Rows from block 3 of a small image diffusion model, named by matrix and row number. Rows with one number belong to one channel. Each number is 500 + 40 x the weight over its row's rms, rounded and kept within 0 to 999. All counts start at 0. Numbers have three digits each. After the name is the row's rms in percent of the matrix's.
After each channel's rows are labels from the 100 images, of 14976 (inputs lightly noised), where the channel reaches its highest value: "responds to" is what is common among them. Only what is clearly more common there than usual is listed. The data: microscope photos of single blood and bone marrow cells. In brackets: how many of the 100, against the usual share in percent.
# convs0: first 3x3 conv (model.enc.1.1.convs.0.weight, 128x128x3x3, each kernel summed), inputs 64-127
# convs1: second 3x3 conv (model.enc.1.1.convs.1.weight, 128x128x3x3, transposed, each kernel summed), outputs 64-127

convs0.99 092:569593523440530517534478531526513479459443516539429448483460444464451483428445451490480505572448448554505471479515574473534529481483465500454442492540462529547511446507487532471414490490481506
convs1.99 102:546491489524594536506564536513474540473543571507488526480468499489515455533469554479493479467514523431534513506549511511465535501463415533484506532504424472570499540492495572517504353522503540
responds to: smear: peripheral blood (65 vs 16.2)

convs0.92 123:535457405525488454537516474500415507560492519582481512505502493408485527508517492484533513493452521468474504479511466466479535447493508495475432391523534514497507481501493475497508453441511474
convs1.92 108:473450505509511468473532544469523484426531502465511515471458614528527489485447455501450531542638458510555462454491521558536479521562479474524517537525543507504490440490518553588523516484526558
responds to: smear: peripheral blood (80 vs 16.2); cell type: eosinophil (79 vs 4.2)

convs0.0 129:431456411509536521476488451530476511495517472484486474507524442562571484507489514543468502485567517453502571517512543521515477465515515560483647624560566551477486500490496470502550579524509483
convs1.0 132:545411496506465521480463511533538492523528491488513446507477552432487525433451512518451486456482499501473497477519504461455501459473540421489375489471436474463417534554453517488498535485500483
responds to: cell type: segmented neutrophil (45 vs 20)

convs0.55 105:508441422516410496508487533489408474525497506522477414462459483428480519518464513459488508527472413599473464510518530482516511448501464503555381404507447448525419440560523499460525464490545452
convs1.55 101:518504515437537466527488525491470484503438453489468517519447563443559446480519492534538511485535542498445431482527562578433464479575536511478474548451519509472552523520548499491497541423457493
responds to: cell type: artefact (70 vs 9.8)

convs0.120 099:610550523565589498501506553551461445458511482526401542527513525473467563488538552611471524518475556530464528482489461484560522531502482430533513535521550474522551486493477587530471415519483476
convs1.120 079:485474516477474488469548494449546565458513507580488510530497519498545514535484490487521472570447407493495443484352543550539523462529500548510567536518539488493557516490494481489393517549504510
responds to: smear: peripheral blood (69 vs 16.2)

convs0.72 095:575503541491504552541509524522424552571549528523409459536488500520444507479463480457435522490517438518443461457574539470542547438516447494488483477483493492475517508591558532434430463492513453
convs1.72 088:499529514512439486518506499514529568533506434467485531530550569517515461512474496518422524570522508591470538484462506425509544560502506572490498559503481535514561460458491506494476518537562516
responds to: cell type: artefact (36 vs 9.8)

convs0.85 082:423520519473463476452522523460523515440566500538507477429520457469467456526468490479451494488483540519508518512454501416476608513520511483512476528529571531492510516482487541522528443511460526
convs1.85 064:529480428453550559469516559533575489508463514529415514547496352527491505481561500512504457489528533525484559501479494517452566457464542460544480489469489525448514571468429488438520528469520461
responds to: smear: peripheral blood (42 vs 16.2)

convs0.16 089:525472495533453527502491482528472555522515482501491549510506473503497512465432455547471582492513456486478466434492460514502562560532469509492459458466452460506522489569484457512435488561476519
convs1.16 093:481463531496555480475452474437547529454521462444551555450521591518454485505457489468475501503543580545466531444513468433532504558556555523502465528490544511511580513509543498537516546511543461
responds to: cell type: artefact (47 vs 9.8)

convs0.107 088:470444449521582554554473509545518528434477499494488464487546565478464450497534481488436430491444455464483477488584497502467462503522504438501444430529452541470508602499535553460459494530546493
convs1.107 108:476471495508480511498486429527434571481477464489539483470560487521455496519484499546481411481473501401495517494416437552515491439534509474497519495506562506489407488504461448463504433489493482
responds to: smear: peripheral blood (57 vs 16.2)

convs0.48 103:494493382524570500468482495500416500471480468498511527439494426456441532517504551491542493511467541480490506521504398542498566490432516466503500388502489433551508440465500550438484419491533435
convs1.48 081:491487515448459516510543523539528474568505493501534485563474525383592530532528467537483525487515508501539473432510553566515474515519493552493416495523497535459508567601526486550497518505489561
responds to: smear: peripheral blood (100 vs 16.2)

convs0.60 093:515487566462421480433487553483522512500522576503515582500450556512471522459426479485494471465469471483499422583505450485482512503436423547393427506460482427505457432454490527476446531443476455
convs1.60 117:502448439491532443477474533526463520466531513496527512494424559491451490508449483446495558507591504477473510494501562559523422407508433566470497462473526536522447502538499539503468452494502454
responds to: cell type: erythroblast (69 vs 14.3)

convs0.80 089:534448507504523552451493490489546494529519504524399501449532466495497534437464517590459468547530518510461487481505462506456533436456488536592482496581428505522566531528519507581495510535569461
convs1.80 075:562513545513477501436469556468602485541497504542532511516534500432527497439442629518479489482517477459461493485442498556418497452511462546538547558530505480510531566551530555557474512487556487
responds to: smear: peripheral blood (52 vs 16.2)

convs0.4 079:485527435484513548484480512491494511442552418541510562461525574548461439504507461417483485469443511458426542473507551484529517534493478490537533541492505550447508573465462416507504567452510510
convs1.4 086:452406491497443468516442455492543541461521491479530520457526579490534530581466527502537540477481573424423489530455487576523501488557570491542453423568515529464520434506518491483504506527491456
responds to: cell type: lymphocyte (35 vs 15.3)

convs0.108 115:532512517526556500550523491528504551515492573534551443465532553490482499536587529489475548546517510429523516528504487492447461503450431525521573500464548517469551490557527512414508516507481430
convs1.108 124:449499404458526425494466513457512616539535519530560505506492473475554508493490472479480467508440392500552521490531533527515579481562530472557457464578510503508453571500538515501472526545420505
responds to: smear: peripheral blood (100 vs 16.2); cell type: lymphocyte (45 vs 15.3); cell type: platelet (37 vs 1.1)

convs0.45 100:523527534497461525495500494461501449460420464470421470569432493485511586468473469501494477490488499480413499499479537452528521488543547520486515572475452492524487446493480570594464485492509490
convs1.45 090:432440487454460526487492500570557480557471524547550497425486478505433538504516483538539530489456488490512514549538462520561502539469457483536438464564487475512544473507428399451437538527515521
responds to: cell type: blast (27 vs 6.1)

convs0.77 092:485450513358473505461520491550583561521475522529474522545475501409462442469364445485429466508528478493578507465558507435494532528503552576542512488528490495544479457509534489479532484539466494
convs1.77 070:541487505506481446478543513485403488460570449505484514460474441539507562529581462474498478455482511496496540524487449546530559472453478549585529498508564475516546514436387510561439510492541509
responds to: smear: peripheral blood (79 vs 16.2); cell type: segmented neutrophil (76 vs 20)

convs0.47 113:501505476498401470497509504484406492556528476485535400460477509415458499447526467524514474522445429397445465500536453529446477433539505483498416421508471508476515475523505491478526521480518438
convs1.47 094:562519514549551496494498492556503431490481588445460523553518558507553497585497541468490529553513478509448541448574495441500473562502526501516495613437519504499499516494563477537512495484488506
responds to: cell type: eosinophil (25 vs 4.2)

convs0.21 082:430557442481456478480553480437450516496445478507490496583507499500480514563488513473466547490539557517518541512582466498542483483534482559571508402475503480484493570528491509563453504526500521
convs1.21 089:543645490465561517475549500459508483489432513469460490518473491542489436482528486490453463458491516501488525456478507472476540443596453494463434547494563531513584462533568536496463502535477529
responds to: cell type: erythroblast (34 vs 14.3)

convs0.104 114:516472502501467512564468519514519455541470472536401472440512582510539510499544518519539577526487461457483523497475476455496421461450492495469485587483482490425443502443487403448369508517522476
convs1.104 107:543590554508559499502537494497452549398474456445514522525515485507471514511452528476523501463506564486460480472562513515518474553487399522542464411425528562538503483444464533515534497554476457
responds to: cell type: segmented neutrophil (46 vs 20)

convs0.127 108:602507406518458518548564531505488519496504430552581468444507476383480460479544472517479499544426530431516510512508438492456505462453489462486493550519455542495461478471512551454535466503512473
convs1.127 089:441513513490465448460488472529465491538514561477547485431490542517576526559459457497478512414582553482483473512501514563530512538451500570423433480443561506425548501511527480560479495480482509
responds to: cell type: artefact (42 vs 9.8)

convs0.17 086:480483557499437441540514524508479514428507510616508469474540502485482560516460484535460499579490506523524494547541486497513465481490408531519451473525434466531416509534504458479537474490555551
convs1.17 068:518433494540488469590476509480526517400543517520549512574494518488447476589423530493489575449446487389455506466530478526519461481527433477464517433514449545533487506526477563466484504514524505
responds to: cell type: segmented neutrophil (64 vs 20); smear: peripheral blood (46 vs 16.2)

convs0.46 101:479528450479442552565502414507462429547497483438527446450495518507540442466511493489433495502530502601495542459502558455487435402486555424429479441537487439497443558498493507497505441501555510
convs1.46 093:528547467538530515447519572499536471466413590484411492494483440411472470548548580469493502518469514505468442474450528546502499535447525465472450490465487524486503557495438491434490433493502459
responds to: cell type: segmented neutrophil (83 vs 20); smear: peripheral blood (78 vs 16.2)

convs0.33 088:517486594518391487468495500506488471531509509540504550499492570465448526512500449438573528550502444499464464456472496468472468439495479464502506553532506597532503527478446500491550446523503489
convs1.33 106:465487502513543526476562495485499418481520480491491519437449489542572472535575533437532437496575532534496447544486568568492411509496489446508447449401479501482367516449497531514489584496525489
responds to: cell type: eosinophil (89 vs 4.2); smear: peripheral blood (80 vs 16.2)

convs0.26 101:522466523480562502484524466556470515474435553480525489506504482537504478450474523513488477498527438460420470457455544525501458545506459486430477426475486544498477475553513416530532508476536473
convs1.26 075:481459502468458509551441514497495431600479485473498491480455457472481440571554537581527478520485474580485500423533488523503519406435484512506559492439455502501507501482481522436475440557426429
responds to: cell type: artefact (28 vs 9.8)

convs0.70 109:515467508468480482495505578545459464453527536495492424527479500382490477472442501480480479574546412538519387475520552498490551512503480462453464448416517465516527429545488467514431468427478480
convs1.70 105:483522619481466476507487446409474451473468533477487515468411566408486419495466479467549523536510495516485507455515458464438444458505536491487497510485462442543467496505569515507487477528502542
responds to: cell type: artefact (34 vs 9.8)

convs0.118 080:451583469548425514531543543514393428511486469514505459490420432443587502460526465562518557494500573480433572503448518500552503480536535479446513512431522501506508560434559569482539480517446517
convs1.118 078:475553487454481497468474488486490571511484490460546559542543528480562457515472494459481455479479503515475519425561457522538518486396442575451485485527513518555469486580478377500447545562501402
responds to: smear: peripheral blood (95 vs 16.2)