From a checkpoint of a small image diffusion model: widths [64, 128, 256].
Rows from block 8 of a small image diffusion model, named by matrix and row number. Each number is 500 + 50 x the weight over its row's rms, rounded and kept within 0 to 999. All counts start at 0. Numbers have three digits each.
Before each channel's rows are labels from the 100 images, of 14976 (inputs lightly noised), where the channel reaches its highest value: "colour at peak" is the nearest of a few named colours to the mean colour under the peak. Only what is clearly more common there than usual is listed. The data: microscope photos of single blood and bone marrow cells.
# convs0: first 3x3 conv (model.decb.0.0.convs.0.weight, 128x256x3x3, each kernel summed), inputs 128-255

colour at peak: grey
convs0.42:521585475488433482565495480467355440395432351490420373489604592437489508481483464527510614540527564523471471479528514522445553407540527523560528528530523523502430472506502470582469551540492508555554449518465476512444585539374549506544500532434493518431385463507397413525507376489497428501435520493451520585487558471454438539413449439398443413529506511581451472406560564413484467457506

colour at peak: purple
convs0.61:293505466613552352488544469382448467510503463558564500484496575382469452445490481518567455434505511491487451508523685620518542503464459465416452477597518433581470454589374460611410402541548506626429464531458481474556495471404500482505453518542440476473519513555592569503463589440498401490411535420469526525477515499477490517560555613559478448467501533544595560498498541485497446494465

colour at peak: purple; blue
convs0.80:431511515510488457487585594465555628497523512471590466571452591454547506536606506504596452527524514482598486525528519591585522421491496519563496530534528542516511513490483440490539518499556614508479351505504488555503494498573487466376456443414606469440629594460494480485471519524496435624470367506468537582480567514523420484526531490572473486506381528402456467508489545560575421406550

colour at peak: pink
convs0.109:511444537492499522483513520544459554444473460599559428557509546586432502431640533569604504581510522507441592546450503514384523586452516525542375491486535472540536510461492481512613483508452500515590604512397461560483385536502479572462484507520487586644451530536444599459481471434560470509537459392566598515540602581459491462499410461439531536526450503572513492510632560470413517579495

colour at peak: purple
convs0.125:654673510469612601463465556542456499415507345500462430506563494558477501571489504513460520481419532522490507568495516463475494413425475512556509512555496541498492497513492492522504502526526514480551602540519530544529495552500519558512493543594441529504516651568547565523516465487497526450496529490514450530441523564467532429484438569573536452550402491481623579477631488444414555483555

colour at peak: grey
convs0.53:634465520427520441525545427425519430412500485458496456494465543565483460468511556507409454470463451497482452526552523525512534456570499475502497445471552487549539488481491546589460577466415514515451417557636443501502550555473531547555486473522515471490550626486446434503536491471475503353474460472453450508532529441486492483458460497466472438469523483493509419521623408423486469482557

colour at peak: pink
convs0.106:500467518465462510521471498471515491460473493498521446520570546460511485516502505435475494531487455522524518581457510532538481483434504546524569503484500491450494506516501487551469597520477487484526489461458499504460525470493650468492525517457476479447473497475426468473454450435553486391533482521504520563564511485489415518467521462435447476459493504390508379460490462445293480488519

colour at peak: grey
convs0.37:611597489529517533540568505589537549377539397463522415554535582535508480485529505502519452551528588460500548520617519531416552444409486509507566557555440553444528614419482500485474462487486559533492473535598483559516526552612424513483530530432526573434422542576418551493499524527472492518487467421547546455516492483425510461514422565551451452492467516484392500379620435525596515458465

colour at peak: white
convs0.98:505562551398594558448561547418421398592436466473450535455487488499508483481575486473458498516526483428533427559415502564489536526383567478504407548404515478497489532548522436552555502548571506423490514517522549556552426579431440509528499445493475498549542466454516566491578503495571465463427514571426471585536552594488431535470565433438520521522455527586673534520512507491575442538533

colour at peak: purple
convs0.116:464471447467453533522487461477523417548498461478483440528486477531499527571505430505569487482536491500523496588511541556468508473447494453639570583503433423581508505502446496462584554425550469593575482528430482526487498454481548523493471417411574445467421488338502497468479424397499462502573474490493484574525600443600458525511451534440452537481501520418389489546385531437484443544599

colour at peak: black
convs0.82:463551483510576432469427504556547526514466534529583497483458465508621481508469593462519582577394500477535463440528486523454436464516575420566549447500461560531523474508415494346537429527336473513556540511404506536486551529520525508400485547424450515491600497455548385482490557487570536519577407462491526415581379472560399430390494544554466598391541510510590550503522493469533450556530

colour at peak: purple
convs0.50:458614508554712564504509423498538551528430397516482406415507483579538581570478458451582434623447515604550447565529529556642370482523433505528507452479531487513500453452527482469587573549529582527483689522499538464483474550537578543544511395569526497535577549512434552535524498457465409515502458578476417495492499549475451570530448548514516560509492511441506545490585450548482487533575

colour at peak: purple
convs0.58:449490528481460572414555551455526529521454510518536546422561570585454481469526481488382578508443598522533587446455534499504445460473492533475544544596470557553463396476460528488468434439480495494423527531574560548493559497441600542467519480534454504452513516609535500516501525554499584458509486547507435672485537577577429476451502412528474489455555530510501444504467452586471430475616

colour at peak: white
convs0.19:414574509616454566531505502585527496545515443507432475592476518618420499502432483485478477510414462511506565555388446518458373524461457470484464380424568573577579561523565425531503440487552451497521493503563577536537558532467490582449530530568487556521595474426522375468538513526443582467506524511514489489418529501459436501515469486498488434504576576558463490656479560557518388581498

colour at peak: pink
convs0.120:429515472382600465521566578595566453462516423450551465441549538558517413637522494479529536504488527519531469591551550399605383580526564541458481566445489458556562466475530487450511590477503465589459474482452468500493481561495576498549550408412482495519480479340427476477471495450476466416487476477591542582599504453523445520434563426476462508353431488467444427447528447445447521480567

colour at peak: white
convs0.92:454520567489493516465456427454449490493439418504536604501514545525416473452538563539511508494532570526480474485378504441541548506520418523425465482558409419515549543462528535567433490565487491475518533413561551559588541532394449466510523520703473562572497474533592440489558520546519556380549536530547571518450511572519529559502463415506474500610625551598524458475404484494446540606543

colour at peak: pink
convs0.118:469510429526605456565413533472555584354475483462556572487518526553542441505475631536482563500504459538493556554328473548450482408489556496524512469456430461513422489508480445511429532473536397486576410509353505528520567451488579585580537506502472446435536471455560417543586575539554584427484513529573491494485499444505451578516632533566509554468569551519529556435478562470451467464485

colour at peak: purple; blue
convs0.101:508445488460477452582595521523475435549473455523557473538602520474474446500417449411503528536538418457484514531381510427507478479470475491395520503406485382573427462500472516477537531460493515569497631517533528552481546516446543563509519458507520466557426534477476455569422428475488449356474583607515455453472462488502499463485491442377466528500483552536545409568445411426402432511516

colour at peak: pink
convs0.111:442490458554467527524473488566519507383559434473508484553557550437443507480539539559427549625445399471418495552532528514556466596612504453407417483609494522493474533554491510473490450476558535490472400570557506297572528471539598558532546474531470359503418442474633520498574600366472459504463473497515448564484515578506559458552526504545500374515413571521500487449574511403544528581441

colour at peak: white
convs0.54:488504460619535545452520512470450542462486443534519412466483362491434479508544556541470463507589526470485510458539483548502503522573440470402458493551471492462518464476479520441469652492400479532470555452442517493509466498571427539520514505469519531518441578511502507462499465527455486445459552548531567555521474517567454484487459513470392538427387535445505596513434518545597581528455

colour at peak: pink
convs0.39:388502394428524510552613458455537464555464397458493423447518535468446477493398501454448536582576444507541425501501457569532493445553463485575609526471507528498442476485528564513417471481529546550478514518515498521599524552543428481536484454503506435511529574444486522550441516438561524324531501480448490617450598475518396531523497492535528516541531519471536426393419344485467461491487

colour at peak: purple
convs0.20:637519433542593418518506512450401553440522520457454612454511511511468455562439479501499570508492432509500433528548506524505495540606489500435481464498446510466475466463532540462517461470455524518536596486623507540505544497535540466518512575510511528503510548607539491462475470509497472464423613477457475481358525496510520453490511470544566526517467506525572526516468490454478510544518

colour at peak: white
convs0.113:372502448550492461471390523493464509645520556488517436408525488424499482406695510514482451477538435426467428479447431527570411575526553525485494480383520511554563448539334415514430571531511473465459537454465507425599555556420511452483509551509463503490506558430414595460595450446591465554521459493581556479509460497506491526472554465555509486457549518510405534498430537531494527490532

colour at peak: purple
convs0.74:381526531473718529470504484520475519477418517504538493470600465491553557488449605540534560564499567553457447482527453567578520478437503496446384562478481469444505487551439534495456389487461559568515528506487501470496480528501554526617451374410531488489559406426507450555440511474520527401507528492474536504532592547551482484531452410479498483502513534497589561483496522531466540498495

colour at peak: white
convs0.48:482586425512457541434600434488484634480472529510489451438504459497448528539456491503430467555546554458364551603479495417457502492431459505530492483396410433505507509527498530531562565550487558424461419478472503554528484458518512520644513451430576570473387431487502434501409471496467520419482500480499471679508448493528488466500603389510456490437457515371428498567439494532529466544447

colour at peak: purple
convs0.12:517465593535467496487436495446374442545452414617401544483547616512371452463534448516474466603437479536489502506502476393471495586486454545452538461578563499566519500617550494564504456515503549507496583491477556506539519533422401479435529606454522542457427506628437536532509482587454552483511507550504538483443480566478546486525422423440416495528471455519551484496542551457483541481476

colour at peak: white
convs0.57:463509513441613478459578445517480509567444294470523523500517432468482490437513466502510457455508506470476472434522506557572595383425474488388505487504490538564539455477465602621467471576588569496447510502498533516574449500469388565533523578495501541486390471602518554552461476515511552594448576594554557506498574521478509495512427405421482439487517489523511547533511462496540510590486

colour at peak: purple
convs0.100:450618501494514450443508470436423397432451555541575437521503583446593426583396549559394451528488511536520468515402470559493502625559518533496531501539469495456487430514474478549512534516447528541636492505360461563474478525485527472427491542370488465450491379457521432529500488461471511377497460398580458591458589535512470585479540509445442513417495513532543509408418636465433526417576

colour at peak: pink
convs0.88:531502410566507533494495543566542565454504551493458508434476551482441510475500499590461621551515584510447451494548546463492408533515470513487492392523494562480430493462492540474518506433585519532485453573496472479548491424528467489446556476451480472508451386472507475555585456480562586539582543442551485397406606413597462455521609512530566566491549523476466560485524498501573472494444

colour at peak: purple
convs0.96:583506528535562413518507561548473533447495304454480464432451474491523429489489494469493515557562408562457513518455505461515547489465470536513460486499454503526399458434473411494497579613458471544494561524416535543499575518459430506454583499474478504459424487422386528455554527538570492539553530466604485498594551534528444566506538503547603530471486483468413555511542502427508441498538

colour at peak: pink
convs0.108:557450496368565553506597600576553483420492427351539501475518425543441534505537486438455526556496461540499489532439481574532458493528638586518502508432457515485436495524459537478621601543611448571434457594514497485514488407528508501495492540372412548489582516571444491462563503539522497389582538507451520515510476500460360429435471539502499453500580543436433374459589403449508577439450

colour at peak: grey; black
convs0.5:593575461511516425469438503542472411537464410475445404578568474442456546442424516518522548530476392471524523493518523515485622535569584582503581481461610535473498489507552508605570435559403490470532323443452530475449515498555481560498472531475498520531453517432525370521443441547488394551453483606397482530422556535457380466505565449436524439469496539495507520461388571538463502475461

colour at peak: white
convs0.59:453539553471457586509551494379553548394535449566527510429436293443531440480540494593609542549498552434383383496504483516470528468467504537443489542563525447511491557550517502485589566557579454471476412563486470444529481491496548493412531532426547455459424366539539528488366410504533446545435443545566486492583618600463547492526538510453461552522481477559522498539536555437572505505466

colour at peak: pink
convs0.73:476523455556514542493485479452474400533501408479545552460554449469555528552462503543479513537529530495500490547459527458495481500433466485435529476480542520486517478529507552492497578520553538496433482474453468559473482456484520491416547482511513484502469437494518438483492435460503444478487527408521480445511533463486427518501558445441488490393463460447435394541370514549416555521519

colour at peak: purple
convs0.94:523511435495427507566606465484565574477524581505503458550481547560482469590565439583448543505518524491509502538636503499462556537581515512473512509501580500534491512500481488491616671482504507543486400518456458441513498433615497495506518460406553456452578451411502559422464439514627435448474528548455447430467486466527467566548587586487534504425303501422428457465439436477607503519534

colour at peak: purple
convs0.110:610545451623478410444445429418602660531520442465521476434464536526583513636451444485530477503495467448490553485490500497490404511482463432467546449426428473481486500452495586446544464496596506538588516554504472493470503487594563557492483445640388418441518556512450469506520506543463485556466424444607514549573507563511464483531478500512741562453483527446548510688492466465519430536497

colour at peak: purple
convs0.115:418539478512463497510556462424456394538442477528526531519537478405500427520538459559492550578564465481524403475572484452465504537464425525438503442421475447451609448450513464545515459530439496555496466456431517533519451512447444539427515525410455436500459440521462518436463405519455451386514528520504610573373556582525477483452548417492571550405429550554471630493349479505484466490496

colour at peak: pink
convs0.65:496584415410600440557474458494494485489434552391502510402485540473512476570476474552455643422541531451445439479481503428496556565570461480522453444466491532385429456580498578551462500507430443495525458512467522498532562483424514485504533477400522537538565527508553493501487381541563547440499597495552505576582549462492461524495512661562513569483486575355475522434460460440522421397456

colour at peak: pink
convs0.71:484561500433496520461586610484508503455487438462581586528564543447478488427522498526523555573596509466513416620489497468521463467535412474452553477529481574478433571549495579616553451457491527491482430556490565515580494562551555468412544566430523576511373561546465564447483450501502468491507409436439505493383509585525470518563433510474427425415539608501516434510520452468459517413504

colour at peak: pink
convs0.13:453525471595459442487426572380500508568498486551486470566559504455501516419520606525574395439488450517451460539544595518536557456555468433576567514463378542442607523501492441532380466495542499459468431499461507547455418470561503436559532577438494505480570553525500514501487530540620485597578460453511555517356508451494510441484552424521526579412579556446473509489432460506556590577445

colour at peak: pink
convs0.3:510461523453622535499556518441452519480508518473443516488547551414467480527473433623511460507488588440463386483472445341537456478551583526457506562498569538504602583579527515533544615446398423445430531436512492526537491553498572405527533638505494591487441577577513493486418404415417454517468624597557461538443512542437431429464504515450404519439497495519548439483426561463430485540409

colour at peak: white
convs0.14:492548490465641442492525465414535430561531511415456498493427644603500408472558404478498473563451487452446494472536505416501491441533481487517478343499439492494542533550543607575500529516576525467466508506627446564568491584487391529438463506594470473548558603564460439521517482552537507526439564499515487622467544524399583494540451507478528576549461482420558496400559459486628460524470

colour at peak: blue; purple
convs0.103:443442477470419595621484537492521429544456377432571402469547468355420571461521393518403490518611473535539414606493465602432497449520474553435384496516505573590475462513511477495533576504567497495475501510563487597479583487501604413463447477435448503533570441525348540526538443464448439329501428450525533579471535522475411443462507482481514522461628448423457429510457453563481514496536

colour at peak: white
convs0.45:579488460546499571458588493501460424392481384512502514514549480555482406510457647573543523499520499638407480432551452530459539410558535397460470570533538552516479451508599532575556329611418578533484525488627544520513484528518599554518436570427505455533458416468478565509486495455454528421423514495398419540545544618544480456482441552535507417606467501597425522523598436486462531547445

colour at peak: purple
convs0.38:674534459496510452450470610485499522553446490493524577459460565495500470524430561560515517588569587619359500372521573448497538570480446429520495527569404487512462435395525569442478534473495497490537497611512559463425546453436542505495516512494514483575480526538507488491467527548509570393546553504466476512539557455556484442549467485501490491515530449521514560455503586421520428637453

colour at peak: white
convs0.83:582516573439432517432474569475530496501514589480495535416492661578440416530561518474542502502516423505454438494641614541526469441535595433510511552443470538543503528519413532476501532450418465508470462498581501519527490439561566514577507493449527438529469469438376506486534532468494485414492489419518492528536521504556412449534552547598507411510553492491508558541548456462469465606472

colour at peak: white
convs0.11:410479522626556412494440481547492453482466576679596408377535434487452476469455542441596395471463542522473429457557423436561487515485528541507576459553472517429611434536553400535457504540581571429584500469393551493556508441519564486484500587543472451487542479470517479519527495523481495458510373546488532549505526596435500514491548430625461515473501527521473547430461500520472553395502

colour at peak: white
convs0.24:406627407503439466527498515484550666420505377536408581497603505590475413507515442447547526522477458505468578460535489405473461532599401419465478539419433487458448483531559495479549503481504519514456457460487525545483470527537441473581536525530556537550446462486392589516457402573508434432509538414526487452593485523525507450519561503482494552508451560421428409503413531481492521542513

colour at peak: grey
convs0.25:483501555518546668587482523481440480465571562391513544524599549531473494471482537421546550510470519539454576533443492469479497479467525527457505591508554527529478531640504590587585537587453506519531558462470506472475449625405551459544528577493671532561389522630487513433472378500464536578483543604390462441431434535412482423428529511531470455591525491474481391583571506583394575514455

colour at peak: grey
convs0.84:590492484654466549488497471564470557462507400464445409464495404507429456474498423528470582469529513442523498509388547542508454500422503485464517500552426513479513490504574483537408525410523550441485518581411443486520506469470408478469570500577484616488489536538602496481507431485579488655543612470466474624578551564532496422508540512426514535456530469564519556476550604485631484554569

colour at peak: purple
convs0.55:538553434498589525546512420494482507439542441524508567511549478573549483491535575472492468542417473466491567424452523516583424475567390471457440522546499590493498495555475462553510319477481496470538582567500510480528481604545623604563551534553571520520474519627542457577508583566548467479465458501512509461639533547548534581419398514628571504507436476561564568512524496501423550500534

colour at peak: white
convs0.30:358513402497546516395454518515519493491516532508501512489535520536527474469508411546555437518459531489382429422515541517446479536415599503461487353426487440544578522585451483520481479556464544526442449455484499501494536539507376548512512463428593526553478485470554434508526444501611419460546524482506530563504512442469438513447612518573607563438408551451450574569454426482552540507443

colour at peak: black; blue
convs0.86:480575464545578540528513473410499520330553482542587545471580439502459583509457591477470596485580525497556633622570500509566540409440480580610410526541459538317470609536521540470534483507515553552456420501448463479471505476546412470517572505439514370480542531451573481398584541491544573497522449567517507429570426451438455527410575475515580601473425434519469510524633501576535598419517

colour at peak: pink
convs0.119:438517511531544518487428409609557540499513430543461518484630520580480494593516511534536437490479488579378453508429456479584458525479493528495463421385477518507459481445552473497468540509606515462522426546393502500507621527477465500495511451523479474464477409312528395519483448485544456418542485623519454429454552608484539433581488581514539550464428426491500522501411523430458343544533

colour at peak: purple
convs0.81:511461415578493427502555470486500627498463454543487362478529519447424596540457462612402576501423591478539508460503501479559502529550505470514450516486466445489639436346489375504524569415533528438501499530608497479497541446608545542588499526502473538426494482587573518578502496488514534467445485562543470567501497468555446519460368581423618551425507531483519630490380447493480447645573

colour at peak: pink
convs0.87:498515518468574547471492518532512504610557424505481518530535509563580527425456586482513500473572553547520524491560590455479467517534493536613425481427456480467609572525473418544520525487542517528468433455560488539457586569555528508518497470504605462470554586440426535480445537474480497455459487557460487456441466467506475536507557522516443470438494509448450474536430464559494487451463

colour at peak: purple
convs0.60:545523523462420529526544542523480535465459499512496452500493514424486456546495492473428534477463500526528474481518470501454482528493461503507518456486480497469513498491481496488524536469464446525547503440477506444529539535440495490504526453489485504478421514494495464491501516420473508534482494461469492609534516532537514523437564540506550504466478528465505530481456426499395517514531

colour at peak: purple
convs0.10:500615416512569376444582539509482532497494509438475607462530454501572506455432589495478481507566461523492463521452445442503504447527500412428481538491472486495422429535491489388567435461625575505531522628487558568617436490507430525479536470585402458478452508515578467598559595573456474426522507510576464422417506467446570440474466437425556585439544555537513513541512612539485554571506

colour at peak: blue
convs0.91:403614479404523601441455503435641456531467658559539478586460468533547483617483533534525504544488541386487596403463454556631611483629504433491476518531452406551559559490522474293515505439504481541489505520514488493522558418583573522487541532420549516504585521461642413480510460566558514492524524540477498431560576446505421526475536561503545585464478502433490577468510521552552426520534

colour at peak: pink
convs0.31:432457457527591480571570507548477518682490419463481516527521408423515505499474408490553497495522421436461460590593488465463350495422590561558508570411508506466559531515435411512486470486514441524441455512435491552448530458449404478501487561497492541503440409452548473487503496492515492532515450554535437584540565526383428513492480513491582524414460545527371579518374510415433475461415

colour at peak: pink
convs0.127:575388619342547565487525627523514523512434493624503427475468460546529487639433468429413504657469528593506481558484557560504443549442482497583502580457396502450495519567508498478535420455481462561408483533560481478405447500554522472570497463398546599484512528462475427520484516445526547520512524431406508565531507455488480499457606438515505491562456498492526454546505373530478502554426

colour at peak: purple
convs0.102:453548557467656458464508492529420553552507407532495364449579560472491561622513528580569560567445457401479463461553478457427490481302496434517533614544420470444505547536537495347543480494498561537414513550548473515508531468460592438551489577562370530499506493543540500492597520536502449478485481477461490465507416463474431453456408553456408538446571388488561488469400531435426508513477

colour at peak: white
convs0.21:439502490511515539516394520490486593497488527457471453488508512419534407410502453537514469488524450394500517511475421476530517459520555538466611401506529499539542573583519491547513565532510434379510542533502488540555515493451466491488522635541453473448342551469518497473522511599559463564525485499542554589329573521392481508522573469442533500466513489490452535393464560383484466499417

colour at peak: grey
convs0.95:427606558437566428481459511520438497481521487517666614443492494533528544412470484554601571564514553478404493451568541493478328525506453545538574511479475491426472559510424506484492524447597502517486435531488439531567489501540378484541486578534541525504569488556466440538389458517474510503531406346443501422603498525528481483542530569582541544495469508523480501573522611518460573501531

colour at peak: white; pink
convs0.23:434533501476531428489434561516562527446505429530498470513536451500565522500614565549553520558501438532602494525502546445515560556459566608487512472432432520549459540532457475611415500468441526468587490449428505508403504599464475548499508431539568487461529480527440498457495465448505505606482465464504571497594571473529482513502516521506464554501450562558526491437513528433524505415450

colour at peak: black
convs0.78:509572532461533416553521452577517529428491532434573499526547526572532545568532416528552500416542504522516520548483568534491574498543493632453467470521454541429588486462416391564551491541402495490543361572483407582555368483538532522607513565600486507546445498447522447509479505595553408338486530476474478471521569487441500471478526507632523412483550476554508535573473531524430566464429

colour at peak: white
convs0.62:630511511477592546535541535456497512525465498540406490465548480543563481394514448514509542538516492532458531481449528510516565557746403499601403480434467496491487569530456479543486394492547442531482481491603505628498517552455453509522534508506518465488428568378497492544458498506467447407448487516525538556605569470547449480435465521499588515522459564577482511501488566499511467420484

colour at peak: purple
convs0.76:424578551587542576514552506493397461622524466544542510506505545540455543379546580510516457543606475458514469567399530469530501509510541496486408418554468536454575490533496370538536495509460445411518465433482508526472462539293569512413508566462551550529625492484445553552492478444427470536486507533438484586428424519492467480413421514416399460474506578528521444443510528511515612417426